Weights of a small self-supervised audio encoder (BEST-RQ).
Model: 2.59M parameters, arch tc_resnet, norm batchnorm, depths [2, 5, 5].
Training: nadamw at rate 0.0047, 6100 steps, batches of 384.
Rows from block 2 of a small self-supervised audio encoder (BEST-RQ), named by matrix and row number. Rows with one number belong to one channel. Each number is 128 + 32 x the weight over its row's rms, rounded and kept within 0 to 255. All counts start at 0. Numbers have three digits each. After the name is the row's rms in percent of the matrix's.
After each channel's rows are labels from the 100 clips, of 14848, where the channel reaches its highest value: "responds to" is what is common among them. Only what is clearly more common there than usual is listed. The data: read English sentences (LibriTTS-R). In brackets: how many of the 100.
# convs0: first width-11 conv, stride 2 (model.blocks.2.convs.0.weight, 96x96x11, each kernel summed), inputs 0-95
# convs1: second width-11 conv (model.blocks.2.convs.1.weight, 96x96x11, transposed, each kernel summed), outputs 0-95

convs0.23 095:131097074160107157099125170149145124145156225088128107195119147115138138153160122114066134149148127109133152178071129105126131125134129124156080124102113101148115117126103136151061131151108017121125141119109190120126134129161120115179150150195156174074162073120126119180095104085169107121
convs1.23 084:033081090127164129127099139142132126132090184124091149097161096164172173059130099097117077190098155154055121145073134132145173167091134145126106176130146111151152133079157134113166126155068126165157125137112086118095139120138157146126130089121106098124131090109151145178190129064110120164
responds to: voice: female (94)

convs0.66 078:133103144069136080123156119112139123099094092045122139125071180123078138071113119170080107116130187094137075126084105147074096081093186143135146066097138109092152030160144171106104167114123099125121108110114093153153137116107134164119204125114114103138132144132161162141118153137086119134
convs1.66 094:147119126144145112176088140090121131072091189155145111078177108070108129053121077119087123120128174136107120150155114101117093095093091134162182118114106181096126054061149125147146145121157091074164142135143169110175149058117185102105129120138141143150152098102161122130114094070114136180
responds to: voice: female (95)

convs0.49 130:119208147157100177140118098090112113147061117164164181112144123102137045088088126114095145077157076111118115072128112122096126097141128149110095110128136175134133169155071191071120136182144095105135141159112125098148086158092165084120107135149110091118165087132114115165082120077173139169
convs1.49 095:127155124130084138136159112089170146082122124127174117125160126132106116083103125132090107084083113145184153090103087179097135112123128160117038133100031159047156116158167131134160162166105144131087115141125135104136176082108173119138063087121080167151141122118188150108145153090132080121
responds to: voice: male (82)

convs0.3 113:144178108171118160085164157117098097142114133166115113149121154189157083084108135113156101081087020131127124162105149146159177131131133125126190122147166182113103203145136110125139129114101157122100140083084088106163135075072161132101150124139155133132124164051164070144116164119136088112
convs1.3 102:116126109098093102105110096114120135083162142141151104095099146116135143126144122123067103161139147088142103103043170164118085130144071134082161145107040137087106149099157193221112162195114152170196163125126119154126094149066130157115115143148125126108130090202132118128154102119122141146
responds to: voice: female (98)

convs0.86 095:111084136150100087143097120121120162102063060093097126108148125094138216177089087188113127174128178162168113156094110124121076098108146162112099111121074115080126107131114116122135137134106142178075162154111143139162162124178110105092064115161078175107124083124138123094139109149152130201
convs1.86 106:161113125104112148136085070081126176105136163077138114150161192138118161129148061111128163152093138103193108100088144184127155120170111151124129109135117081190124199153140108138167135104073197147176212131097157125184158146089149137097130132136112148167146101145142099097133138168089159125
responds to: voice: female (79); the word "with" (27)

convs0.43 083:162117075151181179155127114172073164083145161114081134122126209164155153091145148131120152049172074088155158168116174167135111081173122117139162161109151119119124133093118095145064118152104185097155120157133129113091114135161139113090154110143086162179132169143072142151102128135140126068
convs1.43 082:149140123100154129089147162140110125141114083136108127178125092238136147116136144252088146106099130084099161126104126150160133158101125119137130170177132111127089129126080141142115106166137226151126096139085130129106123122098142226134153177115100126101107114108095117104121070144120116136
responds to: voice: female (92)