From a checkpoint of a small self-supervised audio encoder (BEST-RQ): norm batchnorm.
Rows from block 5 of a small self-supervised audio encoder (BEST-RQ), named by matrix and row number. Rows with one number belong to one channel. Each number is 500 + 40 x the weight over its row's rms, rounded and kept within 0 to 999. All counts start at 0. Numbers have three digits each.
After each channel's rows are labels from the 100 clips, of 14848, where the channel reaches its highest value: "responds to" is what is common among them. Only what is clearly more common there than usual is listed. The data: read English sentences (LibriTTS-R). In brackets: how many of the 100.
# convs0: first width-11 conv (model.blocks.5.convs.0.weight, 96x96x11, each kernel summed), inputs 0-47
# convs1: second width-11 conv (model.blocks.5.convs.1.weight, 96x96x11, transposed, each kernel summed), outputs 0-47

convs0.56:427483523481482479466497491564521470548556541463545487517465453502534463510521403426458489515504439455523550516450451519495585513466496519472478
convs1.56:468508541481527430478535443529527546496570511510507496502481523528505442489561477492452546564509426447539531422567450517403547497500522502453536
responds to: voice: male (76)

convs0.27:490480419493514539546456455485470459439509480470443523443532491435510589478451428443451501532524461513498540499475474486475495460491448558480504
convs1.27:395495462599429449520518475491525474570408583509499521445499448553485473516473502468473475563485456483540474477431427485431508520507502470520530
responds to: voice: female (83)

convs0.51:564509484512502521544484477461430531527489577506523482476493455419423476546515532418516479519520480560464554482548477476545549494470564519541482
convs1.51:616497441477551501527437503530515540500488435521545536534497460506548511542495466497513443553477471437469507527465489550585500438474474506529456
responds to: voice: male (95)

convs0.84:471534554475577480513436482423531522500464426507547529421544560528535516522491436467497480475484417489461531467411460519464460529498493486449450
convs1.84:513510518445486515495408506558447509569454494414508457504399417481463478501527505494450479432518444465495483469499557440546434506474467463498513
responds to: voice: male (75)

convs0.9:474520533495429598530466496497473509502508561470432504512484529517406477517485483505524486556547480473458478551504516466502463445495467549474503
convs1.9:518478461492523556496444550521492464462488498480527473542540486519539484522545502516582510609500515437521490534538545455515506434517499490501420
responds to: voice: male (73)

convs0.94:437439526528509439476530478477566529566474453473506473510532496515543539472425412481437467529472449511497438501433544547492447485498458489393562
convs1.94:524583570472536442521489480504462501530461498544445566502473455527545492533510490530489445446512534433526520464515447498480465528429464471511420
responds to: voice: female (91)

convs0.15:477492507440516493501432552526502497477551425448574487500484467557490495480458508443508494471543522484559484553516440477569531508528521535471586
convs1.15:520563551484453554527509475435526518503517463432483469509557465537520482532459545442616503509545479541470509538443515524438432577543487462530497
responds to: voice: male (84)

convs0.39:545548476498399493440492504492474467482500459520474533519492501475414531482510517483518438511550439568487477566527584511512479512553439515470446
convs1.39:525515427471454457474470493567524463504465491414422504508516475511459461503410514463471558527566464589433480528468484472536518517556483555525507
responds to: voice: male (84)

convs0.86:476498519514427480521518441481479429488595463465467569451522476605497534543402545523501474542461441511563504515528457501474528492547533458449524
convs1.86:492515475549472506527525487489577517592532527487471441468511540506481451458507541510501548519556506499504533533582520469560466489596509487458499
responds to: voice: male (75)

convs0.49:471504479567443478520453567493467542485501589515531489448409567532441425507552448479550480450550557517465449486456531432561489467472460490456505
convs1.49:498558500458477536511510539559467534541539537438488497533455532502437521502534497405497509460443487419546440512507500471528556498496481573535536
responds to: voice: female (85)

convs0.37:471560384492487560497557465527533540509614476426422528529495494533446488484471457484448517501476500451530502550498492481504489430504536493486513
convs1.37:529532489475501511467509513466507514565626447436447455496516535525500416456551553510529472506452509500552524513536500449553544486441571508484510
responds to: voice: male (96)

convs0.76:501490444487491547475479472499446521427501465483558520464464520490525519457477449411404528482393429504540467546463436517435545521468510491524433
convs1.76:515572468521474523504478491438488484487484506512469472430532429470530510480454493492425500492485491461562534456434453468515407473528497457539503
responds to: the word "me" (29)

convs0.26:564468512474550578519493450507509507470523486498517450471462525494490494549545473456599541517457524511530429548523479471437568474505466507476499
convs1.26:501452512461505534496458505537499426562480561503516463484451528495412565605532529496516483536467474474574489526526559453498515538503544508518476
responds to: voice: male (89)